Weights of a small self-supervised image encoder: 48-pixel images, activation relu6.
Rows from block 6 of a small self-supervised image encoder, named by matrix and row number. Rows with one number belong to one channel. Each number is 128 + 32 x the weight over its row's rms, rounded and kept within 0 to 255. All counts start at 0.
After each channel's rows are labels from the 100 images, of 14976, where the channel reaches its highest value: "colour at peak" is the nearest of a few named colours to the mean colour under the peak. Only what is clearly more common there than usual is listed. The data: regions of photos with short descriptions (Visual Genome).
# convs0: expand 3x3 conv (model.blocks.6.convs.0.weight, 240x80x3x3, each kernel summed), inputs 0-79
# convs1: project pointwise conv (model.blocks.6.convs.1.weight, 80x240x1x1, transposed), outputs 0-79

convs0.11 [155 131 104 118  64 110 153 148 100 150 153 107 125 105 118 141 117  87 105 143 149 101 150 104 162  54  15 138 179 118 121 148 154 116 122 121 117 152  98 124 159 152 127 123  60 116 113 115 106 159 159 105 120 147 187 181 126 123 158 171 182 153 165 140 120 144 116 121  83  89 189  69 168 144 179 140 154  98 148 132]
convs1.11 [145 116 159 133 106 159 110 158 114  72 177  83 106  98 106 140 133 120 126 159 124 105 101  83 164 158  53 116 136 159 115 213 113 180 116  74 115 157 108 125 108  94 147 131 155  56 117 153 181 177  82 155  96 102 120 168 148 134 154 159 141  87  99 129 118 108 106 132  94 102 128 124 169 216 125 176 117 121 105 132]
colour at peak: white; pink

convs0.116 [ 76  89  68 140 130 140 129 130 148  95 135 102 112 161 169 117  87 132  97 154 175  91 134 143 196 143  65 151  92 161 120 103 139 135 118 131 127 151 106 138  96 140 178 196 111 104 132 152 140  60 141 105 137  58 184 152 114 152 143 101 114 204  91 117 139 146 105 107 132 152 120  92 107 149 169  72 124 156 172 181]
convs1.116 [119 142 126  88 129 147 132  90 123 101 130 143 125 132 133 144 154 180 169 130 134 195 145 114 114 132 179 115 169 124 114 137  55 135 154 113 100 112 138 186 206 205 184 133 114 145 154 104  76  87 109  94 111  85 104 107 179 109  76  43 109 134  91 140 134 126 152 177 140  84 116 133 132 126 114  83 156 111 120 169]
colour at peak: pink

convs0.92 [195 192 182 158 138 162 144 142 153 100 120 101 116  81 158  84 108  62 101  99 138 153 118 113  68  67 134 102 176 170 145 115  95 105 143 120 141 156 108 124 107  69 156 166 133 145 162 166 120 161 166 152 113 122  42 124 142 102 128 117 191 151 119 107 116  54 135 147 105 155 148 171 119 134 146 107 103 112 135 118]
convs1.92 [154 105 147 142  95 129 126 111 126 110 123 166 145 172 108 185 119  51 153 131 160 103 119 113 121 175  90 160 152 102  82 157 147 152 196 164 111 135  98 141 141 105 144 105 160 100 105 142 122 155 106 109 143 108 147  70  76 104 112 158  79 197 127 140 110 171 161  70 136  60 132 141 162 153 185  62 109  83 127 143]
colour at peak: white

convs0.62 [115 156 164 113 137 136 174  74 113 159 110  67  91 126 170  69 186 128 140 159 146 129 162  89 137 177 139 174 143 138 106  85 176 105 142 137 167 134 143  85 162  96  92 110 149  75 155  68 152  94  86 117 165 129 132  98 212 127 160 107 148  96  98 167 110 111 137 112 150 159 156 113 159 126  69 130 177 122 160 123]
convs1.62 [ 76 169  87 139  90  71 100 147 165 101 134 105 132 119 183 168 159 140 155  89  74 189  95 103 184  97 124  62 157 146 102  81  95 173 129 167 134 149 135 178 119 151  93  48 103 135 124 109 183 113 147 142 125 142 146 174 122  98  71 149 162 155 104 149 119 124 114 142 144  94 118 138 172 125 157 114 157 119  86 121]
colour at peak: black

convs0.159 [128 142 116 129  98 163 155 145 114 134 110 179 156 136 132 157 106 133 148 167 160 152 126 165 170 181 122 122 144  98 121 153  72 123 137 102 142 128 100 130  86 111 120 136  96 181 131 145 148 166 116 119 134 172 130  51 102 182 126 125  98 130  73  60 130  73 130  81  82  52 130 184 118 124 121 187 134 124 192  62]
convs1.159 [109 137 120  53 114 109 130 169 131  87 121 177 102 155 116  82 147 178 127 134 144 122 136 167 106  85 109 121 160 145 230  87 131 116 187  73 126 159 133  73 132 174 134 145  98 161 171 165 121 120 129  91  87 180 115 147 110  85 117 109 114 148  92 100 173 195 139 132  83 143 160 110 152 107 160 123  97 110 109  99]
colour at peak: pink

convs0.17 [ 88  95 110  45 132  87 134 111  92 118  97 110 196 103 102 134 154 131 127 163 108 146 134 111 231  98 113 167 150 127 139  72 155 156 144 125  90 128  98 159 135 143 180 152 102 129 161  82 143 124 181 111 113 143 122 123 160 111 151 171 116 153  85 124 124 144 102 120 101 125 144 164 209 112 145 127 112  94  56  87]
convs1.17 [ 80 111 159 115 136 132 145 121 118 107 116 143 117  67 150 128 125 166 133 166  88 129  95 115 145 133  71 171 165 166 180 123 128 224 106 114 127  76 118  82 119 168 184 115 103  66 135  95 115  90 154  87 119  98 172 140 171 100 117 122 185 102  90 136 137 110 167 138  89 130 153 187 156 170 136 166 120 131  88  84]
colour at peak: black

convs0.200 [150 106 143 162  95 155 151 129  77 174 117 108 105  73 145 159 155 147 141 135 112 143  95 114 173 149 103 125  81 136  89 134 164 101 121 207 107 106 138 170  98  95  80 156  92 135 162 150 201  96  95 130 175 155 161 157  95 152 194  86 147 115 168 115 139 170 134  98 160 183  79 102 101 125 100 178 114 145  97 138]
convs1.200 [131 116 105 161 126 105 103 122 158  99  99 134  88  99  70 158 185 123 141  83 121 144 165 128 125 168 139 177 126 193 138  69 102 195 116  80 151 125  94 133  98 123 159 123 104 148  92 179 122 149 207 186  89 115 121  64 141 137 152 117 134 119  33 128 108 128 134  97 142 145 102 163 138 121 127 115 169 175 148 128]
colour at peak: black

convs0.72 [110 139  98 122 122 134  87 151 122 106 168  47 128 176 190 190 128 105 120 111 106 117  84 144 118  88  86  96 106 143 114 150 155 132 169 134 118 152 134 162  83 137 127 165 129  69 167 108  70 109 169  91 146 168 188 126 111 152  96  80  60 116 141 159 117 156 137 137 144 159  95 120  62 143 103 135 150 117 196 146]
convs1.72 [146 119 127 158 156 171 116 159 121 138 116 134 145 158  86 145 196 146 128 149 137 113 103 176 136 105 131 141 127 130 204 170 115 147 110  78  54 136 126 130  99 111 131 100 176 144 114  60  31 165 145 111 111 142 104  83 176 104 128 153 172 106 103 154  97 136  88  92  92 156 151 123 116 106 143  64 100 138 112 192]
colour at peak: pink

convs0.212 [149 135 190 124 138 153 118 162  55  77 121 162 119 156 115 187 140 114  64  92 163 134 160 111 117  72  98 126 148  95 110  76 163 127 188  71 145 168  69 124 140 167 157 102 173 141 119 117 105 134 182 111 114  85 118 146 120 195 125  88  99 160 136 149 151 117 185 113 130 134 137 102 177 150  88 152 121 117 118 159]
convs1.212 [104 112  93 141  42 119 135 178 113  88  87 106 166 134 109 175 121 148 152 121 160 147 120 115  88 118 122 107 120 123 119 124 124 101 108 206 140 135  99 182  79  91 138 126  94  96 135 162 168 169 136  92 127  77 103 159 110 127 126 213 167 154 120 161 177 175 140  96 123 125 171 127 159 103  65 128 161  68 146 130]
colour at peak: black

convs0.227 [168 120 121 104 178 115  79 131 137 168 129  82 142 182 115 140 152 152 147 115 109  93 129 207 129 115 151 109  92 113 153 165 121 166 124 166 141  24 168 133 148  75 162 150 128 152  93 139 116 137 124 122  60  87  83 154 104 145 118  91 115  96 145 153 134  75  80  92  90 146 104  86  76 111 153 117 111 153  89 146]
convs1.227 [ 82 129 154 101 118 130 144 106 125 108 104 193 134 154  86 148 163 112  95 162 102  94 155 128 134  69 155 149 105 149 106 119 117 185 160  96 114  89 110 114 111 193 101 129 155 146  67  76  92  74  87 151 175 203 155 165 195 106 134 101  82 116 107 113 121 113 113 176 127 154 149 142 113 143 169  92 158  96 167 147]
colour at peak: pink

convs0.85 [182 138  69  97 116 154  82  74  87 137 146 126 110 214  91  86 160 111 180 210 132 164 154 128 124 154 101 134 125 129 150 144 115 105  93 116 147 121 122 109  99 140 142 148 133  84 149 145 159 116  38 141 135 144 139 101  99 126 118 137 175 123 108 159  90 152 130 109 160  68 144 114  88 161 128 165 142 128  48 149]
convs1.85 [123 175 145 172 113 120 101  71 153  97 211 112 138 126 130 190 169 126 184 131 116 115 150 116 139 205  85 146 139 104 103 116 127 109 122 157 118 109  64 158 135 104 144 103 137  91 135 133 147  65  77  94 174 133 116 125  60 176 120  96  89 142 105 134 135 142 135 118 122 167 173 102 148 162  62 161 129 112  86 152]
colour at peak: pink

convs0.235 [164 121 138  94 123  98 142 137 151 168  82  90 102 107 118 101 129  98 169  98 125 145 156 123  81 135 172 130 119 130  95 108 173 209 139 181 114 113 150 206 104 157 145 143  81 120 123 155 164 166 132  59 163 122  90  62  82 148 113 118 147  98 127 100  94  67  83 118 132 151 157 149 143 101 159 175 119 161 179 147]
convs1.235 [188 125 129 165  89 138  78  81 159 146 154 108  91  92  90 207  89 115 157 126  75 140 159 160 141 124 103 182 188  80 116 118 165 132 138 135 112 145 117 102 158  46  85 144 160 149 141 178  97 155 121 137 123 131 154 110 102 145  96  80 139 132 111 141  93 133 132 183 146 122  87 169 147 143 108 131 163  83  85 172]
colour at peak: black

convs0.104 [137 155  67 104  69 149 154 120 109 172 194 138 114 188  95  62 173 155 107 108 133 137 162 120 145 144 139 110 152 142  95  99  85 128 163 142 102 120 105 182 143 175 110 125 146  84 131  55 134 155 101 176 105 108 168 129 141 129 198 146 156 118 137 140 125 116 174  76 132 128 187 143  89 146 148  81 124 102  78 154]
convs1.104 [137 133  93 176  94 132 151 145 170  52 120  80 144 106 100 165 128 185 136 169 112 175 131 164 201 172 146 140 137 128 105  85  87 146 152 121 143 110  98 114 138 141 123  94 155 103 131 113 113 120 113 113  91 137 134 108 205 107 161  87 190 141 165  97 168  97 191 176 133 169 146 150 136 115 125  69 116  89  82 114]
colour at peak: black

convs0.148 [136 140 114 107 146 131 144  92 139  95 105 137  80 126 105 115 149 187 128 115 138 101 112  86 162   9 164 176 106 198 129 165 146 147 105 170 136  94 156  91 155 154  97 113  88 148 117 150 179 169 118  80 128 105 166 135  66 117 161 130 116 126 116 186 127 129  95  75  95 105 108 176 139 147 139 134 151 168  83 124]
convs1.148 [108 185 139 171 108 152 130 161 108 141 115 135 158 118 144 140 124 160 125 137 108 156 175 106  96  65 132 164 127  81 105 113 146  82 123 141 147 146 119 125  85 217  58  93 103 109 113 161 143 149 123 132 111  87 116 100 136  74  78 109 115  82 114 177 116 111 162 130 143 141 116  76 150 239 145 138 158 138  77 109]
colour at peak: white

convs0.160 [104 115 134 102 199 102  52 140 105  54 106  68 138 148 133 142 119 147 117 108 122 118 117 135  42 171 113 142 156 118  89 100 194 177 100 155  89 132 127 177 146 123 152 167 173 146 142 138 112 113 176 119  73  87 112 122  75 121 141 154 100 180  83 150 142 124 119 118 107 175 108 180  91 111 116 102 137 119 137 136]
convs1.160 [ 76 143 155 120 139 158 104 147 149 120 115 151 143 130 151  62 151 157 101 108 137 133 124 121 138  79 178 121 135 123 179  76  65 145 176 119 176 143 146  98 126 187 118 125 151 141 143 147  73 162 173 135 117 128  84  86 143 173 143  51  85 127 134 132  87 143 156 122 126  71  73  91 134 125 196 123  69 172 121 101]
colour at peak: white

convs0.189 [110 115  93  83 143 169 104 139 150 138 156 126 108 114 124  99 101  54 105 114 140 211 127 142 165 110 152 131 166  85 126 160 166 145 151 220 125 134 106 151  72 199  72 111 132 150 178 108 100 143 115 131 134 140 153 135 134 116  54  74 117 161 115 157 114  85 129 188 131  80 153 114 118 102 133 148 152 146 166 127]
convs1.189 [127 168 172 130 125 219  98  69 137 139  96 122 118 141  68 151 176  87 167 197 148 142  80 122 130  79 144 147 137 132 131 115 161 128 180 145 143 142  97 142 137 132 113  95 152  78  98  99 174  94 164 155 116 149 180  89 107  75 130  84  86 145 151 106  76  85 130 128 147 141 122 188 158  98  93 103 145 147 124 142]
colour at peak: black

convs0.39 [124 141 165 112 183  89 137  57 150 205 160 126 120 123 170 102 129 104 151 108 112 185 105  97 159 191 153  91 120 154  73 107  76 157 198 101 189  89 145 100 128 147 153  81 126 142 115  96 113 147 170 125  97  96 101 139 157 178 164 132  99 125 115 101 160 106 121  63 135 120 117 101  96  96 103 136 151 104 119 148]
convs1.39 [151 120  28 113  75 119 132 101 102 155 129 148 160 147  86  85 204 111 165  99 123 105 175 120  66 192 117 117 120 112 111 102  94 152 156 110 109 137  47 109 104 104 115 165 134 168 143 138 127  65 158 145 141 158 124 140 118 170 124 143  80 118 125 137 159 140 137 151 155 154 177 154 164  93 118 180 144 102  95 148]
colour at peak: black

convs0.232 [121  41 157 154 136 102  92 135 170 102 112 103  99 135 127 145  81 135 134 123 119 108 130 158 128 168 179 136 189 102 123  79 150 140 126 159 162 105  92 183 155 173 112 109  62 147 189 146 139 147 151 139 153  95 134 187 112 101  19 102 148 131  83 114 151 161 150 130  95 144 116 129 165 186 119 128 103 147 124 126]
convs1.232 [132  73 167 122 101 170 125 158 124 200 149  74 181 110  92 103 129 110 119 198 173  85 105 143 155 182 187 107  98 110 107  86 134 136 109 149 113 161  96 162 171 137 139 150 137 136 129 102 101  71 106  95 101 152 144  71 164 107  63  69 149 119 147 144 107 124 155 157 115  82 165 153 157 136 125 119 163  89 111 114]
colour at peak: black

convs0.97 [118 142 121  93 161 111 166 136 174 153 164 126  64 170 147  88  57 127 176 108 145 174 163 157 142 174 144 111  97 151 172 147 135 176 144  90 158 151 164 149  76 104 126  82 100 152 105 117 181 131  70 114 176 129 158  86 121 144 165  95  86  99 113 152  99 106 102  60 101 137 104 127 120 135 163 113 165  77 139  98]
convs1.97 [150 153 136 157 100  88 126  60  97 126 136 132 147  77 111 143  79 145 132 108 133 127  37 112 102 120 117 132 159 133  94 187 187 146 155  98 147 153 132 144 162 157 152 163 121 109 126 152 126 119 169  38  98 206 134  97 160 159  87 131 148  58 152 147 150  97 110 125 124  79  66 136 158 161 147 131 116 146 141 134]
colour at peak: black

convs0.154 [111 184 110 153 148 218 145  83 140 145 148 157  83 157 184 154 114 145 161 128  87 119 146  62  90 147 121 178  93 144 110 182 106 103 189  90 102 147  82 156  84 127 117 217  95 123 174 146 125 163 101 108 110 124 114 141 146  80 132  92 100 113  87 152 119 124 114 137  84 139 120 146 126 145 123  73 100 115 132 128]
convs1.154 [149  60  93 159 134 119 190  94 127 142  87 147 144 140  95 141 102 105 110 146 124 142 189 110 124  83 181 158 182  94 141 179  92 104 144 143 116 144 131 102  53 154  85 134 145 163 132 111  92  92 174  63 112 134 114 117 166 105 133 131 147  79 190 180 144 138 122 169 124 132  61 133 140 130 186 130 102 111  91 142]
colour at peak: pink

convs0.2 [154 138 140 127 164 105 134  97  93 161 189 106  50 143 182 125 125 142 137  97  97 151 141 124 123 135 132  93 152  95 180 190 132  81 123 124 147 121 192 136 165 116 134 149 110 144  91 154  98 122  47  77  87  88 155 148 127 138 140 115  91 101 160 125  52 154 139 117 151 125 195 121  90 179  85 155 145 149 140  93]
convs1.2 [106 147 115 168 175  60 143 142 136 106 123 128 108 174 104 174 136 130 130 148 192 156  53 117 114 122 126  77  99  72 120 105 140 104 141 119 133  82 111 143 142 128 150 166  99 167 182 171 112  88 117 101 160 133  90 122 213 128 120 119 141 157 145 130 105 169 132 140 123 126  44 124 125 183 140 168  74  75 126  96]
colour at peak: white

convs0.119 [134 162  74 161 128 126 162 147 121 146 120 174  72 126 102 116 142 124 100 130 120 112 130 125 151 202 109 131  84 115 107 115 185 141 155  97 151 152 201 114  44 104 121 143  84 154 148  92 123 152 198 101 139 118 160 136  73 104 175 163 141 113 125 159 147 130 110  90  81 177  89 170 111  89 153  85  99 160 107  85]
convs1.119 [148 163 152 165 105 136 164  94 196 115  62 132 104 118 164 114 155 111 124 103 141 132 146 170 164 172  81 166 172 124 156 150 150 153 117 148  70  95  84 112 188 164 174 139 148 100 106 135  98  56 134 124  59 179 103 132  89 123 125 124 166 112 145  94  90 106  83 138 167 108 130 148  90 109 142  81 152  99 171 124]
colour at peak: black

convs0.136 [162  62  80 150 170 125 156  80 139 223 130 102 113 179 117  81 145 128 125 143 110 104 143 124 242 156 155 103  76 134  98  66  78 112 169  95 195  86 133 129 138 130 130 115 138 169 118  99 101 131 116 119 111 150 109 128 115 118 111 123 107 107 141 141 124 162 118  80 148 138 126 168 157 145  87 101 132 145 124  99]
convs1.136 [124 135 178 116 119 142 136 112 175 101  79 168 112 156  91 143  93  61 105 150 115  85  94 162 108 121 122 171 169 108 125 133 119 144 154 137 162 144  79 150 137 152 115 163  65 135 216 127 134 109 161 124 138  77 108 197 109 176 161 156  87  96 133 108 129 129 132  82 170 102 180 137 120  61  76 143 153  97 159 125]
colour at peak: black

convs0.80 [143 111  68  85  98  71 178  54 140 141 107  96  74 120 128  67 166 167  97 124 138 142 112 155 147 132 132 138  96 167 136 155  99  97 104 128 157 113 113  74 166 111 124 119  66 147  99 125  88 165 150 107 120 101 175  93 124 189 140 195 166  92 146 154  98 125 142  96 130 104 123 172 173 167 122 151 184 143 132 109]
convs1.80 [103 144 181 158 170 149  73  74 163 200 105 122  86  15 172 105 142 161 168 148 122 148  99 141  47 148 129 119  90 153 116 119 146 150 162  95 117 154  86 130  86 132 183 144 148 105 116 113 153 108 134  99 145 140  83 133  91 143 136 132 117 122 131  98 103 123 134 111 141 132 170  91 170  92 159 127 158 138  82 159]
colour at peak: white

convs0.41 [ 67 118 108 139 146  93 111 154  67 163 114 183 154 150  95 122  83 183 125 120 134 141 143 171 126 123 147 105 133  95 158 126 179 148 114 108  53 107 100 132 205 110 120 140  67 174  79 101 144 125  97  87 160 143 179 135 131 125 101  99 135 121 146  53 140 141 134 132 140 166 105 119 113  61 138 189 163 122  97 110]
convs1.41 [161 141 102 146 126 101 157  64 110  91 125 115 113 175 106 128 116 185 144 148 155 125 168 161  96 177 116 158 132  96  86 110 234 149 104 145 103 150  75 136  90 163 126  90  77  88  94 118 129 120 170 141 151 163 119 118  73 143 165  96  95 143 147  80 141 126 110 119  85 163 128 172 134 165 124 135  72 142 104 187]
colour at peak: black

convs0.206 [119  65  82 158 168 111 151 193 166 109 136  79 129 106 179 110 108  53 191 110  74 124 159  84 110  93 120 108  92 123 140 134 132 167 153 159 104 154  97 131 122 114  93 145 139 115 130  99 105 117 121 209 115  84 122 103 179 159 142 129 204 106 120 182  95 123  99 116 157 137 150 108 157 168  84 131 123  98 134 152]
convs1.206 [130 140  74  64 147 141 113 151 139  63 102 146 155 155 104 101  95 145 100 153 103  98  87 124  95 110 142 146 119 123 114 129 139 103 182 199 129 135 101  98 109  99 106 168 130 149 157 185 148  89  90 116  57 148 138 167  95 150 215 108 165 122 177 120 131 129 126 113 138 192 124 155 108 173  77 139  92  82 165 121]
colour at peak: pink

convs0.194 [128  70 187 140 120  87 126 113 143 132 127 139  98  81 151 140 128 141  57 142 192 140 102 143 117 119 129 131 140 100 160 132 125  76 119  77 159  76 117 114 176  47 124 186 115 150 107 180  96 140 160  77 148 185 124 139 152 143 125 112  62 130 115 108 192 109 152 123 133 139 181 156 103 128 131 172 171 102 173 117]
convs1.194 [117 124 158 157 121  58 156 113 104 170 132 169 161 138 140  64 111  97 105 162  88 100 134  89 148  60 176 169  83  84 143 134 150 142 134 129 152 150 136 102 123  67 123 162  95  91 117  91 129 106 124 127 106 196 101 138 114 155 101 136 114  56 195 115 126 154 153 150 119 181 109 145 146 155 177 160  61 153 132 127]
colour at peak: pink

convs0.222 [198  96 131 155 202 129 126 103 142 106 114 143 128 124 123  79 150 104 131 188 128  40 161  94 143 210 155 111 114 100  89 133 138  99  88  94 186 154 116  74  83 123 140 153  84 122  91 103 170 121 110 118 160 150 117 118 161 126 141 157 100 161 190 165  71 162 120 112 136 103 137 121 116 134 132 148 162  95 165 122]
convs1.222 [ 80 156 127 114 183 116 173 109  68  56 215 162 154 155 134 100 129 172 154 156  90 122  94 182 122 128 152 101 115 170 118 152 136  66 157  84 135 104 146 165 107 100 126 118 127  99  83 171 115 121 117 101 101 140 117 160  97 113  64 121  87 176 142 149 154  80 158 114 138  75 132 113 172 121 155 119 147 158 156 139]
colour at peak: black

convs0.207 [ 58 132 151 159  86 134 145 166 178 167  78 150 129 128 111 134 120 115 110 101 124 126 113 159  97 104 179 166 118 163 111 130 174 115 160 123  94 113 131 154 135 123  95 121 174 137 162 163  73 153 168 149 104  99 126  94 191  75  84  60 159 128 143 168 120 167 148 193 197 131  57 134 149 127 104 120 157 129 101 103]
convs1.207 [133 122  90 110 140 157 110 119 162 161 144 167 135 172 143 121 141 147 130 178 118 164 144 112 120 119 127 131 160 129 151 142 136  84 165  54  91 129 123  40  96 101 121  93 189  88 100 116  89 141 130 112  77 135 139 200 101  75 143 179 201 193 163 111 117 101 109 101 114 129  55 124 154 107 103 139 135 136 107 165]
colour at peak: white

convs0.58 [125 195  91 130  81 112  95 175 120 149  98 176 143  80 125  74 113 170 129 154 148 125 134 161 173 129 102 163 152 148 116 122  66 107 144 150 141  88 118 167 145 120 110 150  98 164 117 157  87  90 120 101 107 168 109 182 110 116 191  84  91 122  88  66 119  68 156 169 157 102  79 128 106  94 124 179 139 115 155  85]
convs1.58 [121 123 177 128 139 150 133 172 122 142 123 104 157 130 156  70  98 113 128 141 114  72  91 123  93 146 189 214 152 171 140 111 142 127 137 171 199 163  92  74 148  82 113 108 159 106 126 162 162 108  72 139 130 182  99  55  92 111 174  62 123 131 169 124 110 116 113 116 146 151 156 117 112 118 156 115  69 133 131 114]
colour at peak: pink

convs0.140 [116  76  43 108 113 118 105 127 152 106  97 152 107 152 160 115 174 144  81 160 132 127 113 135 158 109 149 133 113 132  72 127 141 154  19  86 151 129 133 121 176 109 119 130  69 118 166 126 122 152 169 113 132 108 150 167 118 138 181 164  96  82  74 186 129 124  80 153 142  68  99 174 166 141 102 151 122 116 106 130]
convs1.140 [103 132 181 111 160 143 141 166 110 141 148 122 167 122 121 135 114  88 107  77 123  95 209  77 135 133 125  93 105  84 156 129 130 112 174  82 178 130  95 115  42 173 172 142  76 157 143 156 118 120 162 156 193  92 111 139 151  84 103 183 119 110 132 148 119 149  75 127  91 180 113 105 112 105 124  97 182 139 103 114]
colour at peak: white

convs0.88 [131 168 175 166 218 123 126  96  86  86 146 113 145 136 113 103 149  87 135 134 116 117 119 147 137  69 145  92 171 130 129 117 151 122 132 102 116 128 141  37 130 130 143 162  85 114  94  98 107 119  87 161 110 221 193 144 107 141 120  96 176 117 103  96 147 154 119 100 103 122  76 194  88 151 102 132 128 152  95 131]
convs1.88 [143 128 110 180 133 147 105  85  85 151 113  83 177 129 165 138 136 126 132 142 106 141  98 141 101 212 166 169 116 140 141 151  70 151 162 108  77  85 157 134 105 137 105 123 197 120 152  60 123 159 154 104  83 128  80  83 115 169  85 115  75 143 182 149 162 136 161 194  86 109 136 110  87 123 114 129 119 126 108 160]
colour at peak: pink

convs0.184 [152  99 113 131 159 126 136 144 120  81  96 117 103 135 176  46 135 144 113 110 171 119 100 118 129 168 136 154 131 160 102 121 124 128 128 138 137 170  96 148 138 150 156 102 153 155 117 112 136  56 134 184 134  59 131 239 128 191  78 125 170 142 132 122 116 138 118  96 134 161 114  78 186 102 186  90 151 139 134 176]
convs1.184 [132 157  66 196 150 124 139 200 110 181 170 141 136 139 150 152 180 112  68 147  80 147 163 122 124 174  89  99 131 166 169 123 117 126 152 157  91 145  37 113 111 149 143 105 120  75 115  83 140 131 127 117 130 146 190  89  75  91  83 125 115 143 155 126 127 100 124 109 142 111 131 140 123  69 135 168 182 122 107 131]
colour at peak: black

convs0.106 [135 116 124  48 199 139 101 105 132 188 121 146  98 131 113 122 144  80 105  87 146 161 137  88 156 167 172  40 107 155  85  93 102 109 196  89 132 114 139 119 187 111 223 111 135 143 131 123 191 165 102 127 108 119 157 120 153 111 133 161 145 121 128 121  92 131  80 101 115 100 135 119 117 101 153 104 146 102 119 144]
convs1.106 [110 115 173  93 156 134  86 124 134 146 120 186 157 106  29 142 135 142 181  99 113 138 145 153 125 127 149  79 150 123 116 162  93  96 179  89 154 124 201 163 114 133 156 135 166 191 122 105 122  95 139 113 130  80  55 113 141 101  74 123 164 132  81 126 162 153 161  98 137 105 171 126 164 102 145  85 118  99 173 120]
colour at peak: black

convs0.44 [143 200  93 143 136 120 190 121 114 180 164  96  60 180  85 133 114 100  60 153 166  90 150  85 124 133 154 187 110 107 123  95 114  94  98 133 186 135 108 132 118 118 102 190  69 176 147  71 181 116 120 168 150 116  98 109 117 129 129 149 147 106  85 138 138 129 148 100 143 155 157 155 103 158 129 126 124 139  83 166]
convs1.44 [155 156 124 176 123 132 117 127 121 151 151 122 141 177 145 156  90  59 187 118 100 122 163  90 129 127 146 108 183 144 169 154 120 107 139 126  74 164  59 155 173 146 175 109 161  96 107 154 131 108 122  84 122  87 110 119 117 148 113 102 112  80  94 171 137 110  92 115 143 129 163 188 142  73 107 114  94  28 148  91]
colour at peak: black

convs0.155 [197 138  77 105 155  81 125 116  52 166 111 173 125 148 130 132 152 185 108 114 144 125 135 132 117 171 188 165 140 159 152 147 111 118  49 112 160 136 151 119 140 110 132 142  68 142  69 131 137 172 117 111 133 128 117  84 123 111 141 129 166 135 109 180  58 134 160  90  85  93 156 110  67 113  81 163 146 129 112 165]
convs1.155 [142 181 179 128 111 115 115 151  57 134 163 170 134 176 174  62 166 177 166 109 168 114 140 117 106 114 120 175 105 112 171 184 114 106  93 109 181 123 132 169 101 118 101 130 156 100  97 119  81  69 130 177  83 108 145 102 175 148 137 153 133 102 167 140 158 150 125 153 151 140 145 116  87 101  95 100 199 131  97 112]
colour at peak: black

convs0.192 [103 113 135 114 167 153 161 149 112 102 106 134 111  76 155 126 144 100 118 122 158  99 152 128 154 112  84 134 112 151 150  98 109 158  90 172 134 126 130 148 196 173 177 109 139 166  70 112 185 144 165 159  88 111 101 119 143 110 162 125  74 108 146 136 170  67 122  28 136 145 157  51 123 108  78 152 111 141  74 148]
convs1.192 [139 192 136 162  64 187 102 148 152 154 111 106 147  53 169 143 139 136  81 136 156 163 116 185 136 132 129 129 165  97 127 129 125 117  82 162 108 169 156 145 122 107 146  65  83  93  82 137  92  78 129 143 106 164 151 150 123 124 164 125  59 179 109  93 157  88  96 122 114 174  97  88 140 111 145 148  81 126 148 169]
colour at peak: black

convs0.28 [181 177 147 106 136  86 151  86  95 190 141 176  86 206 104 136 100 174 133 135 203 130  96 104 159 141 129 147 123 103 149 134 167 147 125  92  98  81 192 124 132 147  83 120  72 142 117 170 115 134 116 154 153 120 143 113 144 112 130 124 118  63 112 144  84 144  79  90 115 176 186 142  71 164 111 148 125 123 127 127]
convs1.28 [141 102 130  70 131 182 157 102  62 100  81 130 165 108 163 172 142  86 154 114 101 119  86 104  70 150 133 139 142 136 143  81 161 120 111 143 136 103 188 145 118 119 118 178 121 151  94 154 170 140 128 144 115 157 155 142 134  93 164  94 137 174 152 171 136 118 181  73 121 151 176  81  73  58  97 127 118 136 169 181]
colour at peak: black