config.toml
model = "self-supervised image encoder"
dataset = "regions of photos with short descriptions (Visual Genome)"
train_examples = 50862
image_size = 48
crop_scale_min = 0.3
horizontal_flip = true
translate = 0.12
color_jitter = 0.4
method = "vicreg"
arch = "efficientnet_v2"
norm = "layernorm"
activation = "relu6"
channel_attention = "se"
depths = [4, 7, 4]
kernel_size = 3
stem = "single"
expansion = 3
widths = [40, 80, 160]
projector_hidden = 1024
projector_out = 512
projector_hidden_layers = 2
init = "orthogonal"
residual_init = "zero_last"
optimizer = "muon"
muon_scale = "original"
lr = 0.029
momentum = 0.98
nesterov = true
orthogonalizer = "newton_schulz_5"
adamw_lr_other_params = 0.0027
grad_clip = 3.0
steps = 4200
batch_size = 128
epochs = 10.6
lr_schedule = "step"
warmup_steps = 80
weight_decay = 0.009
adamw_weight_decay_other_params = 0.05
Rows from block 3, named by matrix and row number. Each number is 500 + 25 x the weight over its row's rms, rounded and kept within 0 to 999. All counts start at 0. Numbers have three digits each.
# fc1: squeeze-excite reduce (model.blocks.3.se.fc1.weight, 8x120), inputs 0-119
fc1.0:507518508473523497531495504566503492502514505486496453463493501436453462477491467461510485497510496506488512493476565507519489513507467464494449509429559502473530513464468474511443478508502498476499491478497507504480504489507483463497489496502526514446495500489484476495503473501533506455515501499489497501516514518453434504493497508498493532505461510503487462
fc1.1:504506486505490495491475509491507494495507498468508508413500507468508474493496399517517499471509472520475495501490478448499483411508474467455511505516493523507490502472520445499491503488494489540471508516487484451478489502526476466491476477503458501488499452491492525517463536477511520513516513525469510488471473545476501470514510526512487504515491491492494485
fc1.2:481514508487494471507504473516498501491511364505501491460498499515504474499475512502528510501461525509511480475501501502445454427507518446519415517525530490515530530495508520501510470501505506552512496491500504478489495472503496518486501509486451507516505514519490516508484507495527488526496496524487480510499484487498515540492465523521518498502476490497499536
fc1.3:511478491522393484448492514501496481445499488466505506483492422488516500484503520484491495523459474518503496495501488494458484531487477462514472491475488484500489469468527514487537515515505505515471504513464497466501511511493492506496514516454493507490470502488508507530515492488480456411508493451513501483465509493501498502531460508496458508514506516461495488
fc1.4:470532498443486499498509501512497513490418426486506510500495486516492534507500479478502502512507482502504437500507476487405520480489499493515478491437499497488486487462506501519423522485512512518508499511498502473510517495485492509483481510480519470517511488508500437496528495519466455518455475543478488506502506473467501494486518481477535492485508498497485524
fc1.5:510536511550520511538502501555502510501510542508517505509508505496514526505513545529526525502539511507527518516505552503544552546515498520528512510506566510506532519521508528500578503500504505561534507526495507503508511506514506541502517507508539521514507533515513507509511509511537522515513501515560509523508511573503532534514518512518520504530523514504507523
fc1.6:473487497488499482491500427509496480466464467505498463493509486499457486501483497513513492467504497452485493494500484500472529474491487490510471503504497503491484360517474482488503464483489494489510484499493489503497472476487456506485447463485517477507484487473495488458470476473502480490467490454515485505497490471479502466451512457499513490486468468484496509
fc1.7:514514501480441475518495505479505488502499470491518508508481513506523503487501507531523421459520522505416504516467492501498541504464493468464442465506457502482480498527517497491507447503498486508498475505499495455503483488508412489511477503493486514452486527432505476498472487495510517468508498487501487486501513435500509493516521514492477502513486508495479504